{"shared_expert": false, "depths": [2, 5, 5], "residual_init": "zero_last", "beta2": 0.95, "lr": 0.0013, "one_sided": false, "adamw_lr_other_params": 0.0015}
Rows from block 7 of a small multi-label image tagger, named by matrix and row number. Rows with one number within an expert belong to one neuron, the router's apart. Each number is 50 + 10 x the weight over its row's rms, rounded and kept within 0 to 99. All counts start at 0.
Before each expert's rows are labels from the 100 images, of 14848, where the router gives the expert most weight on average: "responds to" is what is common among them; "peak at" is the part of the image that holds the peak. Only what is clearly more common there than usual is listed. The data: photos of plants, animals and fungi (iNaturalist).
# router: slot weights (model.blocks.7.mlp.router.weight, 8x256, trained with AdamW), inputs 172-255
# gate: expert gate (model.blocks.7.mlp.gate, 4x256x256), inputs 172-255
# up: expert up (model.blocks.7.mlp.up, 4x256x256), inputs 172-255
# down: expert down (model.blocks.7.mlp.down, 4x256x256, transposed), outputs 172-255

# expert 2
responds to: class Aves
peak at: bottom right
router.4:63 66 58 58 68 53 44 39 53 70 54 59 54 49 67 48 50 53 47 47 63 50 44 43 34 35 60 61 59 48 50 66 54 40 45 59 33 50 48 54 36 57 55 76 54 61 42 43 66 54 50 46 53 43 63 36 39 55 27 50 73 57 48 47 56 44 46 65 38 42 71 39 42 43 55 70 45 54 30 37 50 39 60 44
router.5:53 61 56 62 55 38 60 47 39 53 39 63 65 54 66 55 46 48 52 38 54 42 43 50 42 36 57 67 71 44 58 39 57 43 51 65 39 42 52 34 35 54 51 70 48 52 43 51 61 71 56 51 46 48 58 42 40 50 35 70 68 51 37 71 32 54 54 45 58 28 50 33 42 50 62 47 57 59 39 41 42 49 51 55
gate.2:53 46 57 42 45 51 35 41 26 45 51 62 41 37 45 38 45 61 50 48 47 53 54 35 58 50 50 55 51 40 75 55 56 58 57 48 54 54 36 38 40 58 45 41 62 25 40 63 37 49 42 50 65 51 45 34 42 55 49 50 57 45 47 50 32 38 39 42 46 50 43 60 49 33 37 39 64 37 49 52 44 33 61 65
up.2:47 41 55 55 59 46 36 51 25 69 60 65 51 50 69 53 51 53 64 55 58 65 44 46 44 41 41 58 64 44 24 40 40 46 55 51 57 48 31 37 45 53 36 48 54 41 45 56 46 60 45 32 54 54 41 39 28 53 50 51 64 39 40 41 61 40 60 43 62 55 58 37 47 51 57 44 46 48 42 61 53 40 53 59
down.2:53 51 62 55 51 57 64 53 42 46 45 47 42 48 54 48 31 33 47 67 42 51 52 40 65 62 64 53 58 55 43 33 50 45 46 50 64 31 48 45 64 40 51 61 19 50 68 43 54 59 57 54 28 24 45 46 49 41 41 55 69 67 48 55 42 54 51 52 52 45 66 42 63 53 52 46 66 46 61 44 57 54 51 49
gate.3:43 57 41 40 35 51 43 45 39 32 58 60 56 53 60 45 51 43 39 43 62 46 37 47 39 47 69 60 62 66 48 55 37 43 57 53 41 44 47 36 44 52 49 61 56 43 44 54 61 50 33 41 65 37 57 46 61 41 72 58 31 61 55 33 61 54 49 42 52 52 47 41 43 54 54 59 50 46 52 49 49 40 59 53
up.3:51 52 45 37 58 49 45 53 58 48 43 43 47 48 60 42 53 42 49 53 63 53 53 39 31 49 53 35 43 58 50 46 50 30 39 43 45 44 41 42 43 55 55 42 55 56 61 51 58 36 45 35 54 44 55 32 57 38 38 59 55 50 66 73 69 43 31 53 59 46 52 56 45 54 48 51 43 53 48 45 42 41 40 48
down.3:39 54 41 44 35 62 34 59 53 54 50 56 45 49 60 44 63 44 50 52 45 59 57 51 25 42 32 53 35 38 56 60 54 45 49 28 51 42 50 59 51 40 50 39 59 54 46 62 49 51 48 53 47 61 55 54 61 48 54 57 37 52 30 52 59 29 33 32 45 58 44 51 40 65 31 52 44 52 37 62 58 53 45 36
gate.4:56 41 46 56 53 58 54 60 40 47 33 59 57 40 68 46 43 57 44 53 47 50 43 34 60 23 52 62 52 44 54 35 51 41 46 44 57 53 59 63 55 52 56 46 39 43 58 63 50 70 40 34 61 40 47 48 70 74 53 37 44 64 57 34 45 56 36 45 48 67 55 45 55 50 48 48 63 60 57 57 55 48 61 61
up.4:59 44 43 51 54 48 49 45 47 44 59 40 42 70 42 45 53 57 42 45 54 63 59 66 30 66 50 39 47 41 66 46 46 50 50 53 45 49 47 68 57 66 52 34 52 48 43 55 48 55 60 60 45 32 58 54 26 54 46 35 49 55 52 28 61 65 54 48 57 43 40 51 54 55 50 37 41 37 50 50 39 62 37 50
down.4:54 57 68 42 45 46 47 61 42 51 58 49 52 37 51 60 42 48 56 41 42 30 37 49 40 61 55 58 48 61 33 53 44 21 55 54 42 66 65 49 33 60 45 59 48 60 59 44 47 29 52 57 60 47 37 48 47 50 50 53 54 59 34 40 43 38 50 45 47 56 54 35 61 34 69 35 63 53 35 35 43 47 57 52
gate.5:55 48 52 52 51 53 48 43 48 61 59 51 58 75 34 56 51 45 43 46 63 52 48 44 75 61 62 47 54 53 57 66 53 46 78 54 34 45 37 59 39 33 51 36 49 44 46 58 65 43 49 50 49 46 39 59 62 34 34 46 60 42 49 58 52 49 56 66 52 42 40 59 49 65 66 38 51 62 67 54 57 29 54 45
up.5:63 58 81 47 48 45 64 51 55 54 49 46 56 32 48 48 53 52 57 66 55 53 49 60 42 35 47 46 45 48 64 48 43 52 51 58 52 45 52 78 53 63 70 50 53 45 33 48 41 33 52 49 62 51 58 33 46 52 72 40 36 70 39 36 21 42 34 61 40 43 48 46 49 28 36 55 53 36 31 67 38 58 49 44
down.5:61 41 38 39 67 58 57 35 52 54 48 55 33 48 37 48 31 40 53 49 40 54 47 46 70 62 48 63 37 52 48 42 51 40 57 34 35 58 51 56 44 58 47 43 41 45 41 47 43 59 54 33 55 36 58 50 50 36 43 49 42 44 56 51 49 58 65 60 39 61 49 54 46 50 35 54 45 66 52 43 51 44 49 53
gate.6:61 58 27 69 47 68 48 36 43 41 65 51 61 65 65 66 51 38 54 40 45 54 59 50 64 48 43 47 72 47 30 41 55 58 42 49 59 47 50 44 36 55 56 53 52 41 48 33 43 40 66 67 35 41 37 75 37 55 55 53 54 50 32 27 42 43 40 37 47 35 60 31 58 48 49 58 55 43 56 72 55 45 55 60
up.6:50 42 53 46 29 46 59 53 42 39 60 45 57 33 56 61 43 51 50 49 34 44 44 64 43 61 41 41 56 60 42 46 67 59 46 28 42 47 36 31 51 50 45 51 53 57 40 56 62 51 26 45 72 54 54 55 46 51 41 33 44 42 59 59 57 51 53 51 47 48 56 53 45 51 55 52 56 58 59 49 47 48 42 62
down.6:52 30 50 40 59 48 51 62 56 36 51 52 47 72 43 29 39 37 47 46 69 55 63 50 54 43 46 50 41 48 44 53 38 53 54 50 57 67 39 63 45 46 52 45 43 45 56 51 36 47 46 53 32 25 65 43 69 52 68 51 67 52 54 58 53 54 50 50 42 65 58 58 47 55 48 60 37 66 66 43 36 48 51 51
gate.7:55 44 58 43 42 60 38 39 46 46 52 41 58 47 40 55 39 62 58 58 60 39 46 48 39 48 45 39 70 37 44 53 50 61 48 39 34 47 44 47 43 55 32 49 71 38 43 58 54 60 38 36 55 29 50 55 73 42 49 45 55 43 48 67 57 43 36 50 50 58 60 47 43 60 59 43 52 50 55 42 41 40 67 43
up.7:54 45 24 61 47 56 63 61 46 55 56 43 44 45 70 49 42 43 30 58 64 46 43 54 50 32 55 46 52 62 44 51 46 39 40 56 58 45 50 56 53 54 47 54 47 60 46 45 35 37 55 65 60 47 37 47 56 51 48 51 57 53 43 57 49 52 62 66 53 61 41 51 50 64 49 42 60 25 57 57 42 43 39 42
down.7:56 55 41 51 26 62 40 35 57 48 46 61 45 69 58 62 66 39 42 50 52 48 57 53 47 58 60 37 60 61 53 49 54 50 54 22 50 60 53 50 34 43 47 58 53 64 53 62 44 57 49 52 48 34 37 68 54 41 44 54 55 56 47 60 61 43 58 56 47 40 43 40 64 42 30 46 55 54 46 52 63 42 51 83
gate.8:51 42 18 48 53 62 54 50 42 53 58 72 42 69 51 48 48 52 45 56 34 49 43 43 38 33 44 27 70 52 29 43 52 62 56 46 52 54 51 40 38 62 55 32 46 62 51 46 30 48 45 48 46 50 56 43 49 47 39 59 56 44 51 64 47 47 57 45 51 51 63 51 37 62 56 56 38 58 61 33 56 52 54 42
up.8:54 52 60 55 37 50 34 55 37 58 48 23 56 36 38 53 54 54 42 57 62 58 57 68 56 68 53 54 44 47 59 65 47 38 54 40 51 56 55 53 58 56 39 63 56 32 39 43 73 37 64 67 40 49 43 62 47 48 52 50 55 67 56 42 62 57 66 59 55 38 31 48 53 36 44 45 52 52 39 56 58 38 28 63
down.8:65 56 64 31 44 53 51 45 39 57 49 31 56 54 34 52 43 56 47 43 43 45 49 39 52 40 46 44 56 35 42 58 66 45 47 56 60 61 55 53 46 65 61 45 32 50 45 56 32 56 62 53 39 39 40 51 67 51 69 54 44 43 49 49 69 50 42 34 73 62 49 53 54 44 49 46 48 63 68 68 58 49 38 69
gate.9:64 66 61 53 43 32 58 56 54 44 54 64 29 52 42 57 35 60 54 44 40 40 61 47 44 65 62 44 26 60 43 51 44 63 43 68 57 52 46 56 64 50 55 61 65 63 43 55 58 53 35 46 54 37 66 44 61 58 50 33 32 43 39 59 61 59 68 46 60 44 37 51 38 50 48 54 49 52 39 51 58 36 63 59
up.9:66 44 56 56 53 58 57 50 37 40 47 50 53 43 68 74 63 57 49 50 54 41 60 57 38 33 61 53 68 50 44 44 56 42 48 70 41 52 58 55 62 37 45 63 59 61 33 47 61 59 58 38 61 44 45 55 36 50 58 43 53 62 57 51 41 38 56 49 53 52 58 50 39 56 45 42 30 68 38 36 61 53 56 63
down.9:57 56 49 62 64 60 50 31 51 45 52 42 46 59 54 50 39 51 63 32 47 65 53 44 39 41 66 65 47 71 49 46 43 32 36 60 44 54 60 48 49 50 50 51 39 55 59 47 48 42 46 44 52 52 50 52 39 46 43 61 48 49 42 62 58 33 58 53 52 72 48 59 72 64 35 67 38 37 46 68 54 37 50 26

# expert 1
responds to: kingdom Plantae; phylum Tracheophyta; class Magnoliopsida
peak at: top right
router.2:49 51 61 46 57 64 37 61 39 57 42 44 59 64 63 59 51 45 57 66 62 48 55 71 36 60 38 69 51 37 45 34 57 49 56 44 43 30 40 49 46 43 41 71 55 56 44 48 58 46 49 52 36 52 48 31 47 53 48 38 64 29 56 62 55 51 46 41 66 34 64 29 51 47 60 51 40 36 45 59 52 59 44 50
router.3:38 47 49 56 44 50 32 40 54 53 40 49 55 63 48 66 52 55 59 58 64 40 59 51 33 63 52 72 45 47 47 51 50 56 55 48 44 32 45 54 45 52 38 70 41 50 50 48 57 57 42 40 36 39 29 39 43 62 45 61 64 42 53 64 48 53 57 38 49 48 65 56 46 53 54 45 30 43 54 58 44 53 39 59
gate.2:58 55 35 55 52 39 39 55 42 56 42 45 38 41 41 32 49 42 48 44 60 50 48 48 68 35 48 54 69 50 57 44 52 62 47 57 44 40 54 62 48 55 33 69 21 42 59 46 56 53 55 45 52 45 40 50 63 64 64 37 20 66 67 62 65 27 54 55 51 52 61 46 48 36 50 67 50 33 56 53 57 37 42 45
up.2:69 53 43 46 45 49 66 45 57 51 51 46 44 60 43 51 50 49 56 48 67 50 35 47 48 46 62 54 46 47 53 41 56 48 52 56 45 61 55 67 44 57 58 42 40 53 46 56 48 30 45 59 40 39 46 51 41 46 41 60 37 54 52 48 50 55 56 60 57 40 47 61 38 48 63 54 54 37 49 63 44 48 43 51
down.2:53 47 51 44 61 34 71 39 46 34 52 67 55 54 47 57 66 56 33 55 57 43 61 45 47 44 57 60 46 64 21 45 42 51 59 58 49 33 46 39 54 40 43 48 58 54 32 51 70 51 29 43 53 52 53 41 39 53 29 61 60 41 58 34 46 44 43 52 45 33 53 41 53 37 35 47 36 40 47 70 59 31 48 47
gate.3:52 63 52 37 53 53 47 51 47 46 67 66 54 49 41 30 53 56 57 65 57 55 47 48 64 56 58 64 61 46 47 38 56 58 59 69 63 54 52 30 62 60 53 31 48 43 51 60 32 51 45 34 55 46 50 48 45 48 50 60 50 48 40 52 47 34 52 44 42 58 44 74 55 54 53 44 52 41 50 58 54 59 24 41
up.3:54 64 47 41 57 46 34 46 42 51 63 54 35 55 51 41 46 46 58 55 45 68 48 55 57 44 59 61 36 40 49 31 50 31 45 66 54 49 38 46 22 54 55 40 61 56 50 48 46 53 68 51 54 37 53 42 44 54 53 46 55 50 61 53 32 44 48 43 48 37 62 65 52 43 50 46 53 47 49 58 38 33 48 62
down.3:44 38 39 37 54 40 44 76 41 62 48 56 41 48 62 58 41 65 39 57 49 53 40 67 76 61 59 60 49 67 50 32 12 46 34 55 52 45 46 39 51 53 43 45 37 57 60 55 57 45 46 57 61 53 61 53 59 37 37 40 63 43 48 51 51 57 63 59 61 64 56 46 50 37 52 28 47 56 51 47 43 58 62 53
gate.4:48 63 52 45 57 44 52 69 34 43 37 57 47 45 48 37 48 63 52 45 61 32 47 53 50 35 42 32 54 60 65 24 58 59 40 65 43 56 53 37 66 42 34 47 60 42 40 42 48 50 48 41 55 51 80 42 56 52 56 58 37 42 58 43 55 65 45 49 37 63 58 54 56 58 64 49 49 49 42 45 42 46 61 40
up.4:39 25 64 70 42 39 58 42 78 48 45 47 59 53 33 56 51 43 43 46 47 39 44 55 57 44 62 72 52 58 29 46 52 55 49 37 65 56 49 54 39 55 50 67 45 47 54 47 43 49 44 25 50 46 45 53 57 45 54 44 69 66 38 72 62 48 47 45 60 56 47 44 38 49 34 42 51 52 60 40 51 40 55 53
down.4:55 49 45 40 72 57 45 46 51 49 53 42 32 52 64 54 30 56 53 72 60 48 57 46 43 59 40 39 45 29 55 46 44 56 52 47 47 63 43 49 53 43 53 66 46 43 56 46 70 50 65 59 53 39 32 49 40 63 57 53 50 55 54 43 63 58 61 58 41 58 49 49 61 42 51 59 76 71 51 75 46 50 41 50
gate.5:55 36 57 63 43 37 35 45 51 47 55 78 49 43 66 40 62 44 42 58 64 56 54 41 54 41 61 63 39 35 57 35 50 53 61 57 44 47 36 54 63 66 48 41 41 33 49 50 51 33 50 45 45 32 61 54 36 50 51 63 34 51 64 51 35 52 50 52 39 53 55 46 44 56 61 38 64 52 49 41 58 56 64 34
up.5:62 28 33 52 57 56 30 52 54 52 32 62 59 48 59 43 64 55 50 50 70 51 59 59 67 39 61 56 47 33 43 58 68 51 64 46 43 35 45 59 46 55 56 48 39 35 38 45 51 40 32 31 42 39 58 59 58 60 65 51 57 48 40 64 36 58 62 55 49 61 51 51 52 60 52 47 53 53 52 55 58 71 57 47
down.5:66 30 63 43 50 67 50 42 50 47 44 54 30 31 24 51 53 60 40 41 57 56 52 54 39 44 39 55 42 29 31 44 63 40 51 39 50 59 39 46 52 68 53 45 47 51 37 63 71 44 27 36 51 53 51 46 61 53 60 47 59 54 52 41 55 48 47 63 42 45 48 50 34 46 42 61 42 42 44 52 44 72 53 37
gate.6:49 52 40 42 60 76 42 52 36 43 42 46 66 42 59 42 47 53 62 55 63 55 62 40 55 45 64 51 49 61 54 44 47 53 41 75 45 52 68 41 48 56 54 61 56 61 50 60 38 47 50 51 44 28 64 31 51 64 44 53 42 48 59 41 56 49 30 38 54 55 46 54 43 52 47 57 46 51 51 40 47 58 43 55
up.6:46 37 53 54 65 30 65 43 67 47 54 48 50 55 44 67 48 43 25 46 37 38 41 53 61 70 51 34 46 49 52 41 33 51 61 39 53 46 39 45 54 58 60 53 42 35 55 38 56 53 67 58 43 73 35 62 44 47 42 44 61 47 58 57 48 45 57 54 42 31 57 52 46 44 53 48 53 49 41 63 49 59 45 30
down.6:59 56 53 49 45 68 60 53 57 60 56 61 54 56 51 53 53 43 50 34 59 34 59 59 32 41 58 52 49 57 29 38 42 53 63 60 49 46 34 65 50 48 40 53 36 46 49 49 33 38 56 53 64 64 44 35 81 37 43 67 22 38 58 42 51 44 52 54 49 43 58 47 66 55 60 55 44 63 62 51 59 52 49 47
gate.7:66 62 60 47 54 32 37 57 61 58 49 51 45 37 36 44 59 45 47 64 43 56 45 53 54 59 45 47 28 54 45 69 52 44 53 56 43 54 41 40 40 50 65 44 47 47 43 54 59 51 47 27 61 60 59 61 39 37 53 50 56 34 54 41 45 50 44 52 58 63 44 70 52 64 53 48 44 41 53 54 56 58 68 57
up.7:50 47 64 51 64 73 46 46 44 50 36 32 47 50 66 53 61 54 41 40 45 42 50 69 49 42 58 47 52 50 44 41 37 50 52 61 58 37 56 56 62 36 30 50 57 43 63 54 44 33 46 71 34 33 39 37 50 61 51 43 35 70 61 42 43 57 58 50 39 53 60 34 47 30 42 65 76 54 43 41 42 52 39 49
down.7:59 49 57 72 35 37 45 34 62 61 32 40 42 43 64 30 59 32 57 54 43 52 58 58 44 60 45 53 39 56 68 46 50 49 29 58 44 49 45 57 48 68 61 49 64 53 42 61 44 61 43 42 33 54 61 67 51 56 43 51 64 58 50 39 51 40 50 48 57 61 58 71 47 46 41 63 39 60 50 29 56 41 55 55
gate.8:54 53 50 37 43 42 44 54 64 61 42 52 40 36 49 48 59 46 41 47 35 60 46 61 41 46 48 44 41 46 69 45 59 44 54 65 59 58 36 42 48 75 64 39 25 47 38 59 34 62 58 24 40 50 58 33 52 60 36 56 47 56 70 55 59 41 61 36 50 43 41 47 44 55 54 51 60 39 63 56 34 43 51 62
up.8:34 48 66 61 55 30 55 43 60 56 45 64 45 43 46 47 53 50 42 42 48 60 57 45 34 53 54 27 38 56 59 57 58 44 41 43 39 65 48 57 41 37 64 54 41 65 42 67 48 58 55 29 49 57 52 46 56 52 58 56 61 40 56 47 39 49 50 46 58 65 55 55 36 54 61 58 42 46 62 40 65 42 59 57
down.8:51 62 57 24 40 52 49 64 42 30 42 54 39 49 45 39 62 67 41 39 58 49 56 49 64 44 46 41 58 53 47 53 38 53 37 50 42 65 57 36 44 56 68 44 32 48 38 42 54 36 43 48 45 49 52 24 46 66 43 35 52 52 53 43 69 61 66 52 52 52 40 50 57 50 59 49 37 60 41 44 50 43 40 56
gate.9:51 41 62 57 60 47 37 45 50 54 56 54 60 50 46 33 49 59 36 69 53 68 53 52 52 56 42 35 52 55 60 43 54 44 40 56 34 79 38 56 59 46 45 46 45 59 53 46 40 60 49 46 45 44 57 45 62 59 34 44 60 46 57 35 45 50 59 61 48 52 55 53 50 82 62 57 54 51 69 57 53 53 48 42
up.9:58 39 55 44 77 38 45 61 51 46 45 61 46 48 33 43 59 30 58 36 49 67 46 69 45 50 45 48 44 46 66 50 53 41 38 38 65 46 56 46 47 51 53 54 71 47 64 40 48 50 56 45 67 40 65 39 44 73 53 52 45 73 48 42 48 52 41 56 45 51 60 73 47 34 42 50 69 54 54 50 50 58 58 39
down.9:35 36 54 55 71 44 34 35 55 44 41 45 45 50 51 40 50 54 41 64 32 51 44 57 60 63 35 64 38 50 49 39 66 45 57 70 48 58 45 33 50 53 47 39 55 51 43 32 50 54 45 50 51 35 40 48 53 66 49 53 58 46 59 49 51 56 41 66 56 58 43 57 48 46 63 40 61 36 60 66 54 51 44 50

# expert 3
responds to: phylum Arthropoda; class Insecta; order Lepidoptera
peak at: bottom left; bottom right
router.6:39 44 54 57 52 68 66 39 37 60 50 47 49 66 62 47 51 53 53 48 39 60 41 33 47 52 47 61 63 63 54 49 63 50 55 67 58 57 47 58 63 55 43 73 40 42 40 60 34 60 59 60 64 56 51 41 50 43 53 47 61 40 62 40 48 54 39 49 48 31 60 42 43 44 59 39 35 68 67 40 46 47 56 61
router.7:39 47 47 61 54 69 60 58 36 70 56 50 52 61 60 43 60 61 52 50 48 57 44 31 36 60 46 58 59 50 64 60 62 53 65 68 49 58 47 58 58 56 52 63 42 52 49 61 33 66 53 54 64 46 56 30 52 54 43 43 59 53 37 44 48 53 51 50 49 44 55 34 53 47 55 55 43 53 64 33 61 53 60 32
gate.2:63 50 50 71 57 45 56 70 73 65 38 58 62 31 54 66 36 48 69 45 43 64 40 45 39 33 51 54 37 42 24 43 54 59 47 55 60 55 37 51 52 28 54 40 45 42 46 44 52 45 59 56 61 73 57 55 59 56 53 37 54 54 58 56 50 42 52 50 48 48 49 51 41 47 46 55 59 22 39 53 39 48 39 57
up.2:40 44 57 50 66 44 23 39 59 49 64 58 52 35 52 51 60 51 49 58 52 32 36 52 50 64 57 60 48 72 55 49 42 59 48 46 58 49 68 48 50 57 44 41 58 51 43 51 53 64 46 61 42 51 43 43 51 40 48 35 37 41 50 54 55 59 52 55 44 46 66 52 29 52 56 45 57 50 63 47 63 53 61 48
down.2:76 49 48 43 64 46 66 66 42 64 40 55 36 52 48 47 57 48 32 60 73 43 60 59 72 52 62 63 42 40 49 55 38 36 35 65 35 31 52 43 51 46 48 72 60 54 46 55 36 62 39 45 44 54 50 70 40 55 64 58 29 50 50 35 61 52 49 46 54 39 48 48 57 36 53 45 47 44 42 58 54 45 49 61
gate.3:28 49 47 44 45 57 80 52 54 62 53 54 65 33 42 46 53 37 51 41 59 58 42 60 49 52 49 29 45 35 50 56 45 55 45 38 54 57 52 50 52 41 64 59 35 42 47 43 43 38 69 44 63 70 58 45 38 46 57 52 58 65 56 55 46 60 39 51 41 58 43 41 34 49 55 51 47 74 55 54 33 70 41 53
up.3:35 52 48 53 50 55 67 61 43 50 47 58 57 43 49 51 45 44 51 41 49 41 27 64 48 42 56 50 36 58 30 62 49 66 57 57 53 50 46 45 45 67 47 58 54 24 37 59 61 54 60 36 47 60 58 42 52 26 46 43 30 45 55 73 62 60 45 54 49 64 53 52 49 69 43 46 52 27 57 50 46 50 45 36
down.3:48 55 47 46 48 51 50 59 48 38 60 62 60 36 57 32 69 59 42 66 51 56 53 28 49 45 48 43 57 36 45 57 47 29 45 39 56 49 64 45 59 42 64 58 52 56 27 49 67 47 41 55 68 49 42 41 53 47 64 46 44 43 57 65 42 28 65 49 61 52 51 56 64 42 59 61 43 44 55 48 47 45 68 64
gate.4:49 56 50 52 49 43 48 58 40 54 40 43 58 49 64 57 44 52 64 26 58 54 59 43 51 71 47 62 45 46 52 68 50 57 49 58 61 28 58 50 50 45 50 55 50 67 57 39 59 43 47 45 44 36 50 63 54 50 55 56 58 46 69 55 71 21 62 32 55 49 61 63 57 49 34 52 51 68 64 54 50 48 50 45
up.4:35 44 54 57 30 53 53 38 49 50 47 41 57 58 56 32 55 57 39 42 59 39 33 46 44 57 43 35 52 30 50 19 63 54 36 40 50 60 50 70 52 62 46 39 66 30 50 49 63 46 31 61 62 43 44 69 52 46 63 57 55 59 39 49 60 41 55 52 57 37 29 57 58 51 56 54 49 43 56 62 38 29 52 43
down.4:49 48 55 61 37 52 48 48 51 54 36 27 66 44 42 61 53 48 51 81 45 52 46 57 46 55 47 65 40 74 37 53 52 49 48 47 65 61 63 45 43 45 42 35 41 50 60 37 51 36 54 57 68 57 44 52 46 56 36 55 52 53 61 51 53 33 44 49 41 45 50 53 46 42 49 37 37 53 36 63 54 52 56 47
gate.5:59 68 46 44 47 57 51 61 53 43 57 39 50 50 41 47 53 39 44 56 41 39 42 66 42 46 54 44 53 56 59 65 70 57 52 34 54 55 45 37 52 55 57 57 56 45 49 53 60 63 52 43 51 29 26 32 52 59 55 38 50 53 63 32 45 53 46 51 55 63 50 41 30 54 36 58 53 40 53 58 51 59 44 48
up.5:61 45 61 42 50 47 37 45 43 37 49 30 46 53 45 49 41 38 53 51 58 61 70 45 41 52 49 49 69 46 67 63 65 49 46 32 52 46 50 23 65 47 33 61 53 40 52 32 44 45 45 53 56 44 30 48 55 62 63 31 51 62 56 60 46 65 59 47 64 45 36 44 42 55 37 50 56 52 71 44 45 55 54 47
down.5:55 53 42 35 45 32 65 46 63 34 60 55 50 70 53 51 38 35 52 57 49 57 65 30 39 69 36 58 42 37 45 54 42 58 64 47 34 45 34 55 63 56 43 44 56 65 39 37 40 33 48 70 59 56 44 37 47 55 48 60 37 53 40 56 33 59 37 49 50 45 49 39 49 49 49 35 51 67 41 68 42 49 38 20
gate.6:53 42 47 69 55 66 66 56 50 46 49 56 54 50 48 47 69 41 41 29 57 57 74 49 40 53 61 65 56 08 43 48 44 54 57 58 46 47 52 57 54 54 59 54 50 61 45 58 26 45 51 53 39 40 56 46 54 68 40 27 52 55 47 52 59 41 52 40 46 54 50 51 44 35 54 46 56 58 25 61 52 57 61 50
up.6:57 65 50 53 57 44 36 41 49 39 58 50 56 55 34 52 47 51 55 63 55 48 31 53 47 54 68 53 58 58 61 39 42 45 46 64 57 47 38 53 54 48 42 47 36 53 50 44 41 65 55 37 57 56 64 45 39 27 50 58 55 60 37 50 47 46 65 56 63 49 58 56 38 52 40 50 42 43 59 46 34 37 46 50
down.6:35 48 65 37 57 46 55 50 40 70 40 75 45 49 63 52 57 52 39 49 52 48 32 49 57 56 48 63 40 54 68 76 51 61 41 47 56 45 43 51 60 50 58 47 54 58 46 53 45 56 22 60 55 59 40 52 43 59 53 51 54 40 43 59 59 42 43 67 44 57 54 34 25 38 33 73 38 29 36 37 57 52 38 47
gate.7:46 55 36 53 48 38 57 46 61 55 50 54 54 66 42 48 35 51 41 44 44 52 61 45 52 39 44 32 58 60 54 38 36 52 56 64 56 49 59 57 58 28 41 48 65 37 19 62 52 41 43 37 50 65 51 45 57 53 68 63 55 36 41 38 40 47 53 40 36 37 50 56 57 50 49 51 55 53 55 35 45 60 48 58
up.7:38 57 59 55 46 57 44 55 54 46 55 61 46 49 40 49 48 71 50 60 60 49 49 27 46 63 53 57 48 63 57 68 52 51 56 47 70 44 63 77 66 56 56 59 51 42 43 51 58 48 50 40 47 38 56 53 40 45 49 55 54 39 66 39 28 53 50 53 57 48 42 53 45 49 70 40 59 53 59 50 45 59 60 77
down.7:68 73 38 40 56 37 44 73 51 50 47 60 48 53 57 71 53 77 50 61 53 39 58 46 47 52 52 53 26 43 57 43 38 66 30 47 57 52 47 64 50 54 44 40 44 50 56 50 49 59 48 40 48 46 59 44 51 49 56 46 47 60 55 59 58 49 47 50 47 50 75 52 53 58 75 52 46 39 38 69 47 57 37 33
gate.8:57 49 54 66 63 48 47 45 53 54 37 45 52 34 70 41 65 45 48 39 59 44 46 16 50 58 49 46 38 41 50 73 63 43 49 63 58 33 37 49 64 47 58 52 63 58 56 54 54 34 51 40 53 51 59 44 39 53 61 35 42 70 35 59 47 46 25 50 45 40 57 60 31 60 53 47 62 66 56 31 49 35 51 61
up.8:47 49 47 45 40 57 41 63 36 55 66 56 50 61 42 49 51 37 52 53 56 60 39 60 60 50 59 21 35 56 45 50 43 53 35 44 37 52 23 52 50 55 31 39 40 61 41 51 52 57 49 35 46 47 49 29 52 44 44 45 53 52 46 67 34 43 63 54 54 63 27 42 31 43 38 55 52 58 37 67 48 45 43 42
down.8:48 46 52 49 58 49 52 52 51 58 41 43 56 41 71 52 36 47 58 54 53 44 38 40 54 52 35 44 57 37 53 57 30 27 49 50 84 49 60 25 43 54 73 39 39 50 48 52 57 58 49 52 52 45 64 44 50 53 36 49 57 62 44 51 40 42 41 35 47 32 46 56 46 62 51 57 34 41 41 52 54 43 50 71
gate.9:50 37 46 42 67 63 52 64 50 43 58 47 76 47 46 58 45 46 44 57 49 34 45 48 34 32 45 44 66 69 66 61 53 54 65 38 63 54 59 62 48 64 28 35 39 47 64 45 61 53 56 51 49 64 46 43 58 46 49 41 65 30 51 46 62 48 33 42 50 31 32 53 50 45 46 55 38 40 43 61 41 42 55 42
up.9:58 47 51 33 46 59 55 60 47 71 55 43 57 54 63 42 59 43 48 55 46 47 54 52 56 47 50 25 66 67 44 54 48 42 50 48 57 34 61 55 42 63 44 48 41 53 56 54 62 40 53 40 53 41 33 65 58 58 39 64 51 55 49 35 45 50 65 46 31 32 55 52 52 59 29 50 40 44 44 65 60 56 52 54
down.9:45 62 36 38 45 44 45 65 46 52 50 62 45 65 56 51 37 60 38 53 50 35 40 38 53 49 43 51 60 50 37 41 54 58 38 65 42 58 53 70 38 74 72 49 60 51 48 52 63 44 50 53 45 56 29 39 48 47 53 56 56 51 55 54 57 72 37 47 41 61 44 41 54 54 57 39 53 41 55 52 68 46 52 54